config.toml
model = "sound classifier"
inner_norm = false
final_lr_fraction = 0.1
Rows from block 3, named by matrix and row number. Each number is 200 + 30 x the weight over its row's rms, rounded and kept within 0 to 999. All counts start at 0. After the name is the row's rms in percent of the matrix's.
# k: attention key (model.blocks.3.attn.k.weight, 128x160), inputs 0-79
k.42,111,201,200,221,155,185,188,177,239,179,180,183,193,152,187,198,216,238,151,196,223,179,274,204,218,189,178,178,234,196,140,186,192,214,239,235,252,166,151,186,164,239,212,170,216,209,214,180,193,174,227,211,193,195,175,163,262,207,188,213,210,229,221,161,209,202,238,168,226,192,179,243,168,174,193,183,213,222,256,215,173
k.43,128,167,209,236,142,175,196,198,214,158,189,173,187,165,184,218,201,232,212,229,200,189,250,205,216,186,198,216,212,200,146,209,220,219,189,251,224,180,187,221,182,197,245,183,236,211,171,208,176,185,251,191,187,200,196,195,282,195,151,233,186,219,208,208,177,201,219,167,218,175,191,217,212,146,155,218,190,265,240,201,194
k.44,114,163,234,210,156,167,186,209,215,174,200,185,194,124,170,208,230,232,199,236,224,196,228,215,196,142,206,205,226,208,158,191,151,198,223,278,247,195,222,189,168,262,237,204,256,217,185,234,173,187,218,198,178,241,185,178,259,205,147,213,183,212,204,199,218,228,217,191,208,193,225,209,222,145,181,216,192,252,250,212,164
k.45,084,213,226,233,268,208,211,234,163,229,259,186,251,213,233,160,166,179,192,206,225,257,201,201,203,215,178,162,165,158,221,192,215,243,164,166,198,212,246,179,210,200,164,212,193,147,251,171,199,223,185,159,226,140,246,202,173,194,201,210,239,177,193,202,221,228,169,184,162,215,202,206,217,222,246,227,174,161,140,210,208
k.46,091,203,220,177,132,208,165,227,176,167,191,181,167,137,164,187,267,235,211,175,170,175,197,202,197,189,194,216,183,181,160,178,177,190,221,255,221,180,186,193,175,228,245,206,239,202,174,214,207,166,216,227,206,197,200,168,248,214,198,238,196,199,201,178,117,229,206,167,186,242,210,200,149,157,157,191,228,254,257,224,146
k.47,119,215,190,187,224,186,194,171,199,230,211,202,214,239,238,205,180,182,188,180,204,230,152,201,179,194,213,172,199,196,261,191,203,204,181,135,134,197,217,207,242,126,178,203,124,175,192,214,177,242,154,216,198,199,249,223,171,168,249,185,191,178,167,195,247,204,214,228,202,201,179,178,222,237,222,201,177,165,148,207,225
k.48,076,230,226,216,168,159,227,221,158,220,147,174,167,178,159,258,140,245,192,180,181,144,196,171,201,194,151,196,177,137,166,156,183,205,177,201,204,211,174,181,132,263,207,233,182,249,155,208,205,190,205,265,186,191,206,185,209,223,223,153,195,169,198,177,220,186,224,210,212,190,150,251,216,173,169,200,225,164,176,211,224
k.49,099,197,151,196,194,167,194,176,222,161,187,205,197,165,150,213,210,218,170,203,229,203,263,215,206,180,193,221,205,234,145,206,183,203,215,289,241,177,148,191,203,268,209,160,249,228,169,180,173,172,182,215,200,188,145,162,253,151,153,199,209,238,243,194,162,205,202,195,167,207,196,232,189,159,178,177,208,267,199,205,192
k.50,085,193,217,233,202,238,208,202,213,193,194,202,216,195,180,192,235,202,235,227,209,165,216,222,182,157,222,239,240,190,162,185,217,225,197,218,204,157,166,216,159,229,211,205,238,182,231,190,172,175,214,251,232,203,144,216,228,234,169,211,194,262,238,186,159,228,185,212,167,231,180,203,207,137,207,153,237,219,251,179,177
k.51,115,236,182,206,254,224,183,172,185,228,212,194,213,211,224,204,184,192,186,195,190,223,175,211,187,247,193,168,183,213,245,190,232,183,169,156,160,219,239,204,237,143,218,203,160,181,210,175,193,244,164,207,181,160,198,187,123,233,268,114,220,197,183,214,296,207,175,232,193,216,211,215,219,258,228,187,162,176,161,198,246
k.52,088,228,171,181,233,198,160,171,229,214,249,205,212,218,193,222,206,179,184,155,228,198,145,202,181,228,229,158,184,220,200,223,203,195,224,163,173,212,172,202,254,142,226,180,160,167,192,215,185,254,202,201,164,172,237,194,138,182,219,184,189,162,200,232,217,194,211,249,206,211,187,209,228,226,209,216,171,176,131,184,171
k.53,082,215,244,241,162,168,252,200,174,240,173,213,165,216,226,205,168,217,209,206,284,226,187,186,199,173,155,141,138,185,189,193,198,222,195,236,203,182,234,215,183,265,208,197,228,207,234,169,222,205,148,281,172,176,247,207,166,183,196,166,221,206,111,218,234,226,149,232,249,181,195,241,176,222,166,209,184,160,171,196,180
k.54,080,177,211,216,172,218,194,200,198,173,191,199,204,189,225,184,208,220,209,183,196,179,224,212,210,150,208,249,214,173,188,205,221,175,214,246,233,162,228,198,207,271,206,182,283,228,208,206,173,121,208,213,208,231,175,187,258,184,199,219,241,259,261,187,157,208,190,178,208,193,200,236,186,170,153,222,226,256,211,184,196
k.55,116,235,151,232,193,210,193,193,178,244,213,199,195,228,240,186,171,196,201,209,197,179,157,138,195,237,177,178,200,171,247,204,192,202,163,151,138,227,213,160,220,188,168,170,159,166,210,206,188,238,163,206,176,166,218,198,160,200,214,171,199,198,165,249,240,230,193,224,170,198,195,251,169,247,169,182,181,160,197,197,211
k.56,078,239,211,256,178,248,247,251,211,223,221,220,195,223,223,218,173,172,182,204,212,171,191,187,154,192,187,235,161,178,206,271,216,197,175,160,172,222,287,210,220,184,230,170,210,182,156,166,215,181,216,191,174,188,222,178,253,232,221,170,210,184,158,211,200,210,182,193,195,185,196,238,201,191,155,208,161,144,165,235,222
k.57,098,235,213,194,170,217,187,213,164,126,229,174,198,147,142,201,221,216,201,230,205,157,246,220,203,178,212,221,195,200,168,215,174,200,206,225,261,164,156,215,151,257,196,216,242,215,168,239,200,161,237,206,221,197,202,196,224,177,173,217,172,176,164,176,182,151,194,156,224,196,191,200,194,181,176,224,197,262,258,198,142
k.58,079,227,232,221,167,158,244,226,204,191,236,166,196,234,158,143,158,250,166,194,214,183,220,147,151,159,195,195,201,174,144,150,219,178,213,234,195,215,192,184,145,237,178,196,230,149,198,210,271,197,194,264,201,173,204,204,209,199,159,180,218,191,158,228,186,192,220,185,194,199,188,226,192,159,189,244,210,214,193,235,200
k.59,075,200,191,194,164,180,173,218,205,157,235,135,164,173,182,227,224,239,240,220,205,226,217,236,183,190,208,238,198,141,224,144,218,230,194,218,200,210,180,199,143,223,224,193,210,195,184,159,167,163,259,248,217,194,205,155,267,261,185,256,212,215,243,215,224,229,171,203,176,175,232,264,189,220,191,165,222,152,233,211,186
k.60,072,267,239,202,246,179,175,220,219,238,191,262,180,206,213,222,177,170,164,185,222,190,221,213,177,214,174,145,229,202,176,223,205,157,215,140,192,226,176,198,253,188,190,192,179,196,195,234,215,252,189,197,212,197,177,181,129,214,224,169,188,216,175,222,199,180,240,207,222,180,196,219,184,217,213,185,178,176,153,219,161
k.61,109,227,193,223,243,219,174,202,192,231,190,239,223,260,246,200,167,194,201,171,199,224,161,180,163,212,188,181,207,215,278,227,209,201,164,178,135,212,236,142,216,136,191,183,128,166,217,210,215,255,192,179,203,199,191,191,171,208,246,136,214,179,168,199,232,190,198,231,210,181,224,191,217,221,182,200,152,150,184,203,235
k.62,101,236,206,209,224,176,220,218,169,238,222,210,175,220,241,213,158,209,157,177,256,183,204,166,141,251,178,190,169,148,244,220,200,232,201,154,185,215,208,198,193,166,184,184,127,217,210,220,245,224,196,167,135,203,254,176,200,195,246,195,221,208,152,206,235,228,144,246,167,150,180,247,164,228,139,217,147,155,210,225,231
k.63,111,194,263,208,166,205,211,181,200,161,182,193,166,145,147,170,226,232,215,223,183,170,250,207,202,203,208,245,214,208,166,224,205,219,204,231,280,202,178,218,168,294,218,179,236,232,206,205,183,139,250,220,226,205,165,186,251,199,154,238,204,253,214,181,161,210,224,191,165,219,207,185,217,157,191,220,232,211,230,185,170
k.64,096,180,263,215,141,152,231,240,193,233,216,171,188,191,202,208,157,212,193,234,144,166,197,183,206,186,162,209,163,170,177,213,224,263,225,219,232,223,229,184,183,209,268,177,221,237,217,212,236,174,194,206,149,211,202,189,220,225,164,173,168,197,169,235,213,179,189,181,240,183,190,224,181,170,169,217,197,219,228,217,189
k.65,116,217,181,190,194,222,183,193,199,202,218,278,209,254,220,200,240,188,216,193,239,210,167,190,178,231,215,151,235,210,250,134,200,199,208,160,172,195,222,222,215,139,150,215,183,177,177,153,171,225,176,155,218,205,222,264,172,187,212,212,218,182,231,155,164,219,210,256,200,223,212,177,224,234,219,166,213,169,177,175,248
k.66,067,200,200,186,183,177,197,179,235,176,198,276,165,181,220,232,184,213,242,199,206,201,164,187,170,171,215,199,203,211,212,244,197,240,240,205,233,176,190,151,240,240,166,217,201,194,191,160,183,251,178,211,220,196,225,134,193,220,213,232,184,219,210,217,88,185,223,211,146,218,226,189,240,238,192,273,192,243,207,200,196
k.67,146,151,209,193,160,180,220,182,237,136,169,175,221,164,156,227,174,233,189,213,178,199,229,210,213,179,214,225,201,221,128,216,166,179,205,226,220,199,152,223,195,243,242,191,241,232,192,246,201,184,237,217,192,196,153,195,239,203,158,171,173,220,182,223,213,158,195,179,184,182,193,252,186,174,174,202,242,242,218,179,183
k.68,071,146,235,192,177,194,163,182,227,194,161,165,199,179,205,211,155,171,199,202,183,226,207,262,208,191,232,303,145,241,167,205,184,209,246,253,234,192,176,211,185,206,207,217,256,237,178,211,133,131,191,208,207,197,198,181,236,214,183,226,174,263,214,159,125,144,256,163,157,201,213,229,178,170,185,182,178,225,217,175,186
k.69,140,147,226,208,158,179,226,216,203,175,180,175,195,174,184,229,173,227,151,238,199,171,246,205,241,188,191,225,191,185,156,220,220,205,223,252,254,209,176,239,180,243,218,174,263,217,178,191,188,157,240,220,173,194,198,186,241,211,148,180,206,205,181,195,209,151,225,154,208,176,177,222,167,152,169,181,228,221,230,194,144
k.70,072,221,168,202,190,218,178,176,156,206,188,211,151,235,218,203,191,182,166,203,168,249,180,206,122,138,209,187,182,185,246,163,212,194,188,204,186,185,218,164,208,190,170,173,161,191,182,184,204,191,245,242,226,182,195,247,171,161,247,209,219,140,229,181,141,250,176,246,214,208,222,200,261,209,167,258,198,186,184,212,230
k.71,141,266,181,202,265,206,182,216,171,235,247,233,230,237,234,172,212,173,208,189,246,212,150,200,180,198,177,167,186,206,250,169,199,186,177,171,174,193,233,197,252,159,177,191,152,144,207,159,165,237,161,227,214,179,237,205,157,187,251,246,196,172,229,176,217,219,198,252,187,195,228,175,207,229,212,211,146,185,179,207,240
k.72,108,233,154,192,249,267,171,209,182,188,210,224,224,207,217,165,181,169,225,197,226,246,148,231,188,221,225,219,197,202,234,173,189,175,182,173,182,229,214,218,246,163,178,188,162,156,195,165,197,254,154,179,239,191,203,228,141,207,221,212,243,196,190,188,224,229,201,221,181,213,224,189,196,224,202,204,186,156,155,210,254
k.73,074,207,170,227,191,180,213,235,197,221,242,184,222,223,159,225,164,180,190,259,245,196,184,179,188,200,160,164,175,145,208,161,166,233,197,190,171,220,209,151,225,196,209,199,171,161,165,157,275,228,192,216,193,171,265,210,158,235,230,184,194,180,157,227,230,210,175,212,177,205,205,211,206,146,221,192,144,203,181,213,203
k.74,135,235,176,195,268,228,176,216,186,212,220,229,207,246,255,152,180,172,224,160,187,237,150,171,174,195,214,149,203,216,238,158,193,201,189,162,158,190,214,185,240,149,197,214,127,163,232,162,198,255,157,205,215,192,231,223,141,202,245,209,197,145,209,205,225,240,179,229,200,215,209,149,217,225,221,226,167,148,180,235,235
k.75,144,161,198,232,184,179,201,216,218,169,177,191,208,137,164,188,201,225,182,204,191,158,241,221,231,224,193,243,203,193,159,256,212,220,260,219,254,192,186,204,156,227,243,215,254,241,176,269,198,152,230,205,191,246,173,161,245,208,168,191,208,233,196,193,199,177,209,180,191,194,187,249,198,166,184,211,223,230,229,182,166
k.76,078,199,209,219,165,127,241,172,210,160,168,222,162,194,149,196,212,239,188,196,223,180,228,231,164,201,199,198,187,201,232,197,261,193,193,235,217,244,220,184,173,220,195,243,222,198,198,223,236,197,163,206,166,197,196,170,225,246,201,233,222,214,158,170,190,173,148,172,140,230,187,226,151,163,154,217,188,159,228,250,208
k.77,134,250,198,190,212,192,215,192,217,234,211,185,212,280,205,167,199,174,247,195,217,217,147,209,200,199,205,170,170,218,265,171,250,190,192,153,147,217,229,174,238,157,174,191,155,174,226,187,206,226,192,212,184,175,217,199,129,206,254,178,216,203,183,242,238,232,185,219,223,215,228,157,193,222,211,231,174,166,171,173,240
k.78,094,241,178,196,226,192,150,206,183,265,188,214,207,237,191,176,194,161,220,212,216,251,141,161,214,227,241,176,201,219,266,195,191,156,201,157,161,171,161,212,225,199,200,205,177,170,270,157,196,249,220,216,187,161,174,215,168,190,238,212,133,196,186,188,223,193,188,196,245,244,200,167,209,224,229,209,198,165,165,189,247
k.79,098,181,207,242,222,203,215,208,175,206,163,158,209,232,217,204,197,231,231,148,158,200,156,209,214,229,205,206,174,195,236,198,220,185,206,146,147,233,211,209,239,174,187,203,177,177,184,202,236,205,158,188,186,168,230,187,163,184,223,194,233,204,185,262,191,203,168,224,178,168,226,168,180,192,219,210,137,181,165,232,260
k.80,121,163,182,193,202,193,179,185,152,158,158,182,190,147,175,196,219,214,130,227,220,153,254,208,198,195,219,232,202,217,154,226,236,185,226,251,227,158,142,211,150,210,245,187,244,246,205,252,213,207,229,200,202,209,196,182,252,204,145,228,202,218,190,169,172,182,198,162,192,191,224,233,169,163,157,200,202,243,236,204,183
k.81,087,192,208,215,176,219,260,171,165,175,166,201,210,210,171,204,168,230,179,175,223,175,252,265,205,251,221,217,207,178,205,306,181,192,182,214,220,196,132,252,179,207,232,229,214,279,154,252,249,176,196,197,176,194,170,203,195,195,179,169,211,187,188,186,176,146,217,203,181,223,193,317,204,193,148,234,233,195,200,205,214
k.82,089,242,191,194,214,217,237,221,228,229,153,217,235,243,238,145,193,207,226,220,185,204,189,192,221,264,222,160,189,205,243,166,184,189,249,163,144,210,243,176,245,174,180,191,181,125,253,178,195,241,169,189,197,239,174,208,161,201,230,210,186,216,191,212,209,235,196,185,234,218,198,193,220,250,208,158,204,119,134,209,191
k.83,083,209,181,201,197,200,184,224,215,209,162,229,191,163,213,184,236,185,165,242,164,168,224,203,164,172,202,214,212,154,167,195,248,127,220,219,202,182,207,185,179,223,230,222,231,235,188,191,172,152,180,209,182,214,226,197,197,158,176,188,221,172,211,229,199,220,242,159,185,195,218,191,191,168,169,170,188,225,244,203,168
k.84,102,232,181,190,257,220,174,204,244,170,225,188,234,210,221,136,198,179,232,211,172,231,176,223,204,207,204,200,220,218,258,175,215,201,221,173,176,246,190,177,225,177,177,234,173,195,243,187,201,250,197,174,167,211,187,237,144,201,201,197,222,188,181,219,201,220,202,203,221,228,199,216,233,252,222,233,177,145,182,161,282
k.85,109,189,195,196,187,197,201,203,236,178,173,219,207,199,159,207,181,217,166,208,180,196,262,183,182,213,193,255,217,211,177,275,213,215,182,278,224,178,157,217,182,247,232,200,211,227,195,278,169,173,247,216,227,214,179,189,223,193,135,234,187,174,199,188,173,163,235,196,193,215,189,248,182,140,191,211,248,240,232,179,164
k.86,088,150,199,212,185,212,232,215,175,180,180,195,214,193,220,205,212,220,166,239,240,209,244,205,246,191,166,268,178,209,136,221,182,191,148,231,173,173,197,203,159,225,218,205,202,221,97,252,213,146,213,202,214,223,165,180,241,229,166,177,195,213,168,199,180,163,215,182,183,226,175,204,221,141,216,196,199,228,228,198,214
k.87,090,144,237,246,156,195,204,161,178,169,199,191,225,195,152,239,218,190,148,179,246,166,236,178,245,208,211,206,194,190,156,263,212,210,245,284,228,158,222,172,169,210,203,175,232,212,123,222,210,204,219,167,231,198,226,152,229,162,192,203,191,175,174,169,180,191,186,186,136,170,173,224,193,195,193,205,235,225,201,226,170
k.88,071,239,203,162,165,149,163,190,177,226,179,162,177,182,162,184,232,202,268,248,198,248,181,233,181,191,244,225,218,243,210,161,167,149,198,187,236,223,159,234,220,238,169,186,205,179,231,204,233,190,262,121,163,200,165,201,253,209,216,144,177,166,221,229,235,213,152,177,177,213,220,248,232,237,145,228,222,174,192,220,238
k.89,093,245,188,208,192,195,240,149,163,198,232,190,208,215,179,187,253,214,231,173,220,219,148,150,209,209,199,162,253,209,230,168,238,216,182,147,178,218,206,207,214,147,175,191,158,164,233,157,193,271,144,183,196,209,206,190,165,193,246,222,184,200,190,228,253,210,185,196,232,206,171,136,199,258,254,202,197,238,205,242,207
k.90,092,202,149,154,206,234,179,163,216,244,226,229,207,166,186,184,177,172,147,239,177,221,260,182,202,145,192,163,190,160,155,204,197,185,219,240,203,209,187,200,214,229,222,239,246,212,158,187,226,131,222,199,206,197,175,196,242,198,178,221,229,215,206,198,183,214,180,168,215,237,218,200,207,142,161,197,188,220,238,221,171
k.91,102,139,181,180,204,214,194,179,166,168,217,169,149,169,175,233,228,219,125,189,200,173,233,178,201,183,227,225,205,224,148,209,208,194,207,241,247,162,184,226,194,233,227,197,244,239,139,227,172,206,210,201,202,189,229,217,189,164,162,222,197,208,219,163,143,185,192,207,227,185,196,223,198,148,207,236,209,198,203,185,148
k.92,090,217,160,207,261,192,241,217,225,228,210,206,180,234,200,196,203,193,301,200,192,254,145,188,179,191,153,176,228,173,231,137,202,234,185,159,154,217,215,178,219,210,158,221,177,192,220,186,206,220,169,116,207,185,205,202,189,202,259,192,216,170,233,260,261,222,222,217,205,239,229,210,184,229,223,218,165,167,187,206,233
k.93,106,167,229,198,223,186,221,171,226,163,194,213,200,154,185,199,178,230,138,217,192,166,259,201,226,215,215,223,224,255,131,214,200,194,229,207,244,164,141,213,184,239,190,183,218,200,149,281,215,168,232,187,229,204,182,166,253,192,154,213,167,184,218,180,182,164,182,187,193,205,176,206,213,143,149,218,222,191,237,197,190
k.94,084,204,197,184,229,175,218,224,156,146,210,182,223,234,226,220,200,198,190,190,239,207,109,177,190,234,222,220,194,202,236,195,189,193,198,172,167,167,201,193,153,175,236,178,152,185,217,160,202,242,175,173,217,237,183,169,209,215,206,205,205,204,194,212,215,204,192,211,211,183,185,194,174,229,257,223,164,159,174,202,256
k.95,094,182,220,199,195,187,183,225,223,151,199,201,218,169,207,190,213,194,138,265,186,209,234,201,176,149,203,282,217,206,159,181,159,182,210,217,237,167,148,181,172,261,219,189,263,193,162,247,165,185,213,178,239,205,204,169,259,183,152,184,192,212,222,214,144,195,153,149,189,221,223,214,200,133,168,214,227,254,212,191,180
k.96,070,147,202,237,171,190,182,271,171,250,208,173,178,122,210,243,208,236,219,215,228,166,162,171,180,195,221,219,205,162,243,216,200,246,217,164,192,219,231,209,162,192,199,170,236,182,118,236,177,206,202,185,187,223,209,205,190,232,237,207,235,153,177,214,143,139,166,205,128,172,220,204,180,230,165,218,173,192,195,213,161
k.97,089,227,220,168,241,145,223,174,176,149,223,159,156,177,201,162,133,239,175,238,149,219,213,187,209,200,174,223,201,216,215,196,200,251,206,216,212,239,185,221,163,251,206,191,223,211,210,246,172,170,215,245,147,183,199,228,235,198,168,192,172,172,177,243,241,192,172,215,227,156,186,222,160,149,211,214,216,246,240,197,184
k.98,108,225,143,202,228,264,196,261,189,200,234,240,200,234,223,187,269,167,248,168,238,208,153,153,143,168,189,193,173,206,213,181,187,195,176,204,184,168,205,184,222,155,173,213,180,212,186,181,170,228,181,158,219,204,248,234,171,184,240,233,219,166,218,169,166,222,187,255,158,196,201,173,230,216,217,197,171,197,193,203,172
k.99,067,155,166,277,204,205,190,205,166,216,212,152,226,185,194,185,218,167,221,194,152,233,220,190,198,229,204,214,243,232,208,263,142,187,233,191,176,172,171,239,188,199,190,204,175,180,201,275,233,203,209,185,214,203,228,202,179,205,248,170,201,194,203,206,220,183,178,264,177,256,242,231,198,214,208,242,180,231,182,231,187
k.100,127,226,184,209,211,245,194,193,195,251,228,217,178,219,239,225,241,180,257,161,234,213,185,173,204,204,160,163,191,165,240,201,201,212,164,178,159,192,229,177,227,170,164,219,171,142,199,177,200,233,148,184,207,187,226,210,164,219,235,198,221,201,209,193,181,226,173,225,186,233,202,186,216,233,227,226,153,143,163,199,202
k.101,075,193,196,229,168,247,199,276,167,200,174,255,187,221,224,227,165,168,215,220,182,216,217,189,197,182,212,226,153,149,221,145,179,246,214,196,198,209,240,194,238,211,190,179,211,224,166,218,251,244,153,189,199,193,199,177,218,216,181,213,188,191,277,203,250,256,186,205,171,207,263,206,205,198,223,200,186,145,187,160,180
k.102,163,236,171,193,238,217,162,179,215,248,205,238,236,240,233,159,218,159,239,170,210,250,136,196,180,230,211,186,213,199,244,174,157,186,186,147,169,195,238,202,226,176,183,199,159,164,211,151,203,250,181,200,216,175,222,223,161,175,244,227,216,192,216,201,177,217,212,230,207,233,223,192,216,218,206,189,198,165,184,186,227
k.103,087,227,140,186,182,246,161,229,196,261,178,240,224,194,154,182,216,192,255,178,241,226,204,214,235,198,173,204,200,266,263,169,195,185,226,158,203,206,216,240,242,222,196,239,175,156,210,165,181,200,192,164,236,181,190,255,158,174,241,181,179,243,195,250,258,173,228,176,172,203,223,173,245,214,200,154,184,179,112,165,206
k.104,107,151,227,198,202,203,251,196,213,154,198,180,193,186,169,214,176,238,181,187,189,162,218,211,232,173,239,239,197,224,144,216,224,199,219,259,218,233,181,227,192,227,247,221,255,210,210,235,187,182,264,175,174,233,177,186,198,208,205,186,158,231,174,208,176,173,228,189,218,205,196,238,178,169,206,191,243,249,274,189,150
k.105,135,248,200,209,253,202,188,204,199,244,216,199,201,222,236,203,201,164,248,169,232,251,133,207,176,171,204,160,170,225,249,165,213,195,169,179,165,179,247,203,222,154,171,187,157,160,258,150,240,237,166,216,223,157,214,222,155,170,238,170,187,158,200,218,213,270,222,226,235,210,222,154,223,244,229,184,163,179,182,211,227
k.106,080,234,196,228,238,231,186,205,199,196,203,261,198,216,242,229,201,162,192,159,168,200,184,146,247,154,218,163,214,193,218,146,200,163,218,179,165,208,277,217,228,176,170,136,176,170,247,204,146,234,226,211,217,193,196,238,194,174,223,202,197,191,216,204,230,264,164,188,224,216,199,182,243,250,245,169,184,147,177,157,207
k.107,079,189,208,211,160,137,229,189,170,168,185,222,196,182,202,247,154,225,141,219,208,180,248,180,197,244,172,229,253,197,185,191,202,226,220,237,205,226,182,246,167,272,236,187,203,253,163,168,198,175,254,175,182,168,209,131,190,206,156,135,196,209,222,186,172,185,186,198,174,191,186,181,193,166,186,186,208,226,182,250,181
k.108,124,239,217,190,233,229,217,198,231,225,222,226,215,227,223,188,189,166,242,194,242,240,161,205,171,203,178,168,198,183,249,194,202,200,177,149,125,214,210,175,246,156,189,209,158,173,240,177,220,229,172,224,170,193,205,215,137,181,246,184,217,176,246,196,231,208,208,230,187,205,199,201,196,270,228,193,160,154,153,210,249
k.109,097,185,176,174,213,213,191,182,201,185,199,241,244,151,165,187,169,170,161,211,209,195,247,188,236,174,191,225,223,192,136,188,133,174,216,245,201,179,187,247,183,226,230,205,237,207,181,214,151,145,217,241,245,219,175,177,245,154,160,204,186,218,189,170,176,166,207,137,155,185,212,222,235,206,179,145,210,250,249,178,177
k.110,101,126,191,141,175,221,205,192,196,155,195,212,211,174,215,198,201,242,165,230,208,214,265,176,233,150,223,252,202,235,161,247,185,233,205,235,254,188,165,235,187,249,232,227,263,207,158,236,163,200,166,199,200,219,191,202,215,191,157,168,204,217,253,179,113,193,256,180,175,218,207,217,230,126,190,182,224,251,217,194,154
k.111,114,293,215,231,207,220,223,223,219,217,225,211,194,196,239,211,187,169,253,166,201,215,162,190,190,213,183,161,172,226,277,166,239,203,169,162,172,232,223,173,205,179,165,172,134,198,227,213,205,215,183,226,188,190,234,194,151,202,229,168,232,201,169,203,246,230,217,199,208,216,183,207,201,250,242,208,176,168,153,183,260
k.112,074,242,197,232,205,157,213,235,174,228,187,187,202,224,248,182,260,232,213,155,230,196,223,230,161,200,200,183,193,180,186,178,217,233,197,213,160,177,212,220,184,195,208,243,220,176,158,153,290,235,170,158,188,184,146,210,241,215,236,213,166,231,203,201,189,255,226,244,178,134,247,116,175,187,228,177,233,206,170,236,206
k.113,089,172,263,179,177,173,206,163,195,180,198,209,185,207,222,229,233,221,158,193,227,177,257,210,189,156,202,235,182,196,133,185,219,206,206,209,210,163,196,213,129,205,233,194,210,245,161,203,190,184,197,168,227,189,171,169,237,190,150,204,223,197,216,203,176,204,218,204,207,170,181,205,191,150,181,223,184,280,222,221,137
k.114,089,219,236,215,203,188,163,188,192,163,206,204,163,235,230,159,219,157,218,171,188,193,171,213,208,243,190,144,187,201,234,186,189,217,217,205,187,145,163,165,219,185,170,219,153,183,245,177,198,260,177,174,216,211,180,222,194,220,212,184,222,210,181,195,242,222,207,237,190,206,231,151,213,252,233,231,215,185,188,182,226
k.115,094,192,245,208,136,220,214,190,162,198,187,165,232,178,188,214,167,216,133,201,190,176,227,206,200,222,183,191,198,244,175,254,220,176,207,218,236,167,192,220,157,270,214,189,228,198,155,281,207,120,251,227,206,234,142,201,194,210,185,212,201,203,232,183,171,168,206,173,178,215,177,233,199,158,177,231,225,218,215,218,189
k.116,106,191,226,194,183,170,188,218,179,166,149,177,212,177,146,220,183,224,151,163,223,183,275,214,209,223,192,249,205,211,148,251,211,192,223,232,261,177,180,220,154,249,212,216,199,222,152,241,173,187,192,172,205,195,185,191,270,200,159,226,217,224,209,178,181,170,199,169,190,229,194,230,208,126,154,173,232,285,231,206,169
k.117,101,206,207,206,191,231,202,213,216,230,198,216,184,244,227,203,215,190,264,198,189,188,162,194,181,211,181,180,215,151,256,195,181,168,187,122,146,226,213,178,238,198,158,182,147,184,243,180,180,250,177,219,156,196,227,213,164,212,239,184,258,161,214,218,224,254,202,236,201,186,218,204,245,244,265,200,155,200,159,167,197
k.118,093,191,178,218,161,231,162,243,168,179,236,189,209,164,176,185,186,202,145,271,195,223,249,190,225,153,174,217,185,202,167,237,183,191,189,267,245,201,169,224,199,219,252,217,269,211,177,203,191,144,228,191,238,227,207,218,168,164,191,179,225,205,160,163,161,149,233,164,205,185,193,194,210,152,156,201,217,216,252,182,184
k.119,090,224,194,196,190,160,196,192,200,244,214,214,210,248,227,195,172,211,254,233,186,193,148,176,203,220,167,183,240,193,268,191,197,210,177,142,126,217,193,163,267,190,234,215,164,160,238,149,242,205,220,204,152,191,206,213,167,237,221,195,238,228,220,209,264,238,232,210,228,196,197,186,188,247,196,184,187,158,180,201,249
k.120,071,225,191,257,189,186,154,185,236,200,187,203,219,164,225,194,192,158,145,212,196,203,228,226,214,183,244,218,187,159,153,184,208,208,176,242,230,185,184,205,186,236,175,209,268,187,188,234,182,144,200,135,193,205,179,213,211,197,186,232,186,205,171,172,175,222,233,155,266,228,228,235,190,180,177,190,184,168,204,207,182
k.121,100,232,200,179,205,232,256,243,196,252,200,216,163,233,251,191,211,216,197,190,195,206,151,189,177,207,160,174,198,176,258,169,210,198,183,147,171,221,238,223,243,162,222,180,165,176,243,180,202,221,157,205,180,237,200,221,168,251,207,251,171,204,202,201,239,220,172,224,223,181,193,197,204,236,235,190,180,151,167,196,232
k.122,106,175,179,210,158,180,217,211,197,169,185,188,190,134,181,208,184,244,149,195,187,184,258,210,195,191,203,244,215,210,126,231,188,209,175,254,231,172,179,184,215,244,242,234,225,239,180,211,159,155,229,211,219,227,195,163,208,180,194,235,193,222,226,196,181,186,187,233,189,216,219,230,250,164,191,201,224,230,210,198,158
k.123,075,231,193,206,235,206,171,186,193,208,232,248,227,197,213,173,265,187,290,184,233,192,196,191,186,230,212,145,145,172,164,122,247,182,222,196,181,154,221,189,172,242,195,223,185,159,190,154,200,210,214,184,169,216,247,224,214,190,156,197,192,193,214,199,181,242,217,195,208,219,227,195,162,212,188,218,190,218,159,160,239
k.124,112,217,189,173,255,211,212,235,224,207,177,201,226,209,233,136,182,189,254,198,198,230,215,201,217,228,212,168,196,197,242,207,190,182,194,126,170,264,187,190,229,180,163,230,168,162,235,174,221,242,190,176,159,204,187,226,194,225,207,196,174,207,202,238,247,232,192,211,207,219,163,175,203,230,205,180,209,173,157,161,206
k.125,067,210,222,194,199,211,216,191,234,204,210,205,262,204,205,114,295,226,226,182,223,246,183,200,249,249,180,227,225,220,177,170,251,229,201,201,161,181,209,188,163,166,186,232,170,148,211,211,165,261,227,202,237,179,218,212,232,204,203,200,181,175,244,215,177,230,191,199,205,196,169,177,163,253,218,241,239,213,155,204,185
k.126,102,188,199,176,197,223,204,164,225,149,188,205,193,157,208,181,253,208,176,203,188,155,236,192,215,178,171,232,200,206,158,194,175,180,197,244,252,211,149,194,137,224,232,243,267,221,146,204,156,193,221,182,224,237,162,173,251,165,155,197,191,215,180,187,130,209,212,190,222,177,212,214,184,137,203,200,250,212,248,204,146
k.127,099,209,178,177,207,180,216,183,193,202,212,177,208,201,172,158,240,216,152,237,235,168,225,248,163,205,189,242,192,234,144,196,194,204,179,212,246,149,206,222,160,216,213,178,207,193,140,216,173,177,229,162,232,212,217,183,275,204,149,247,220,216,199,199,146,189,199,211,178,197,207,222,165,162,169,177,251,253,227,205,180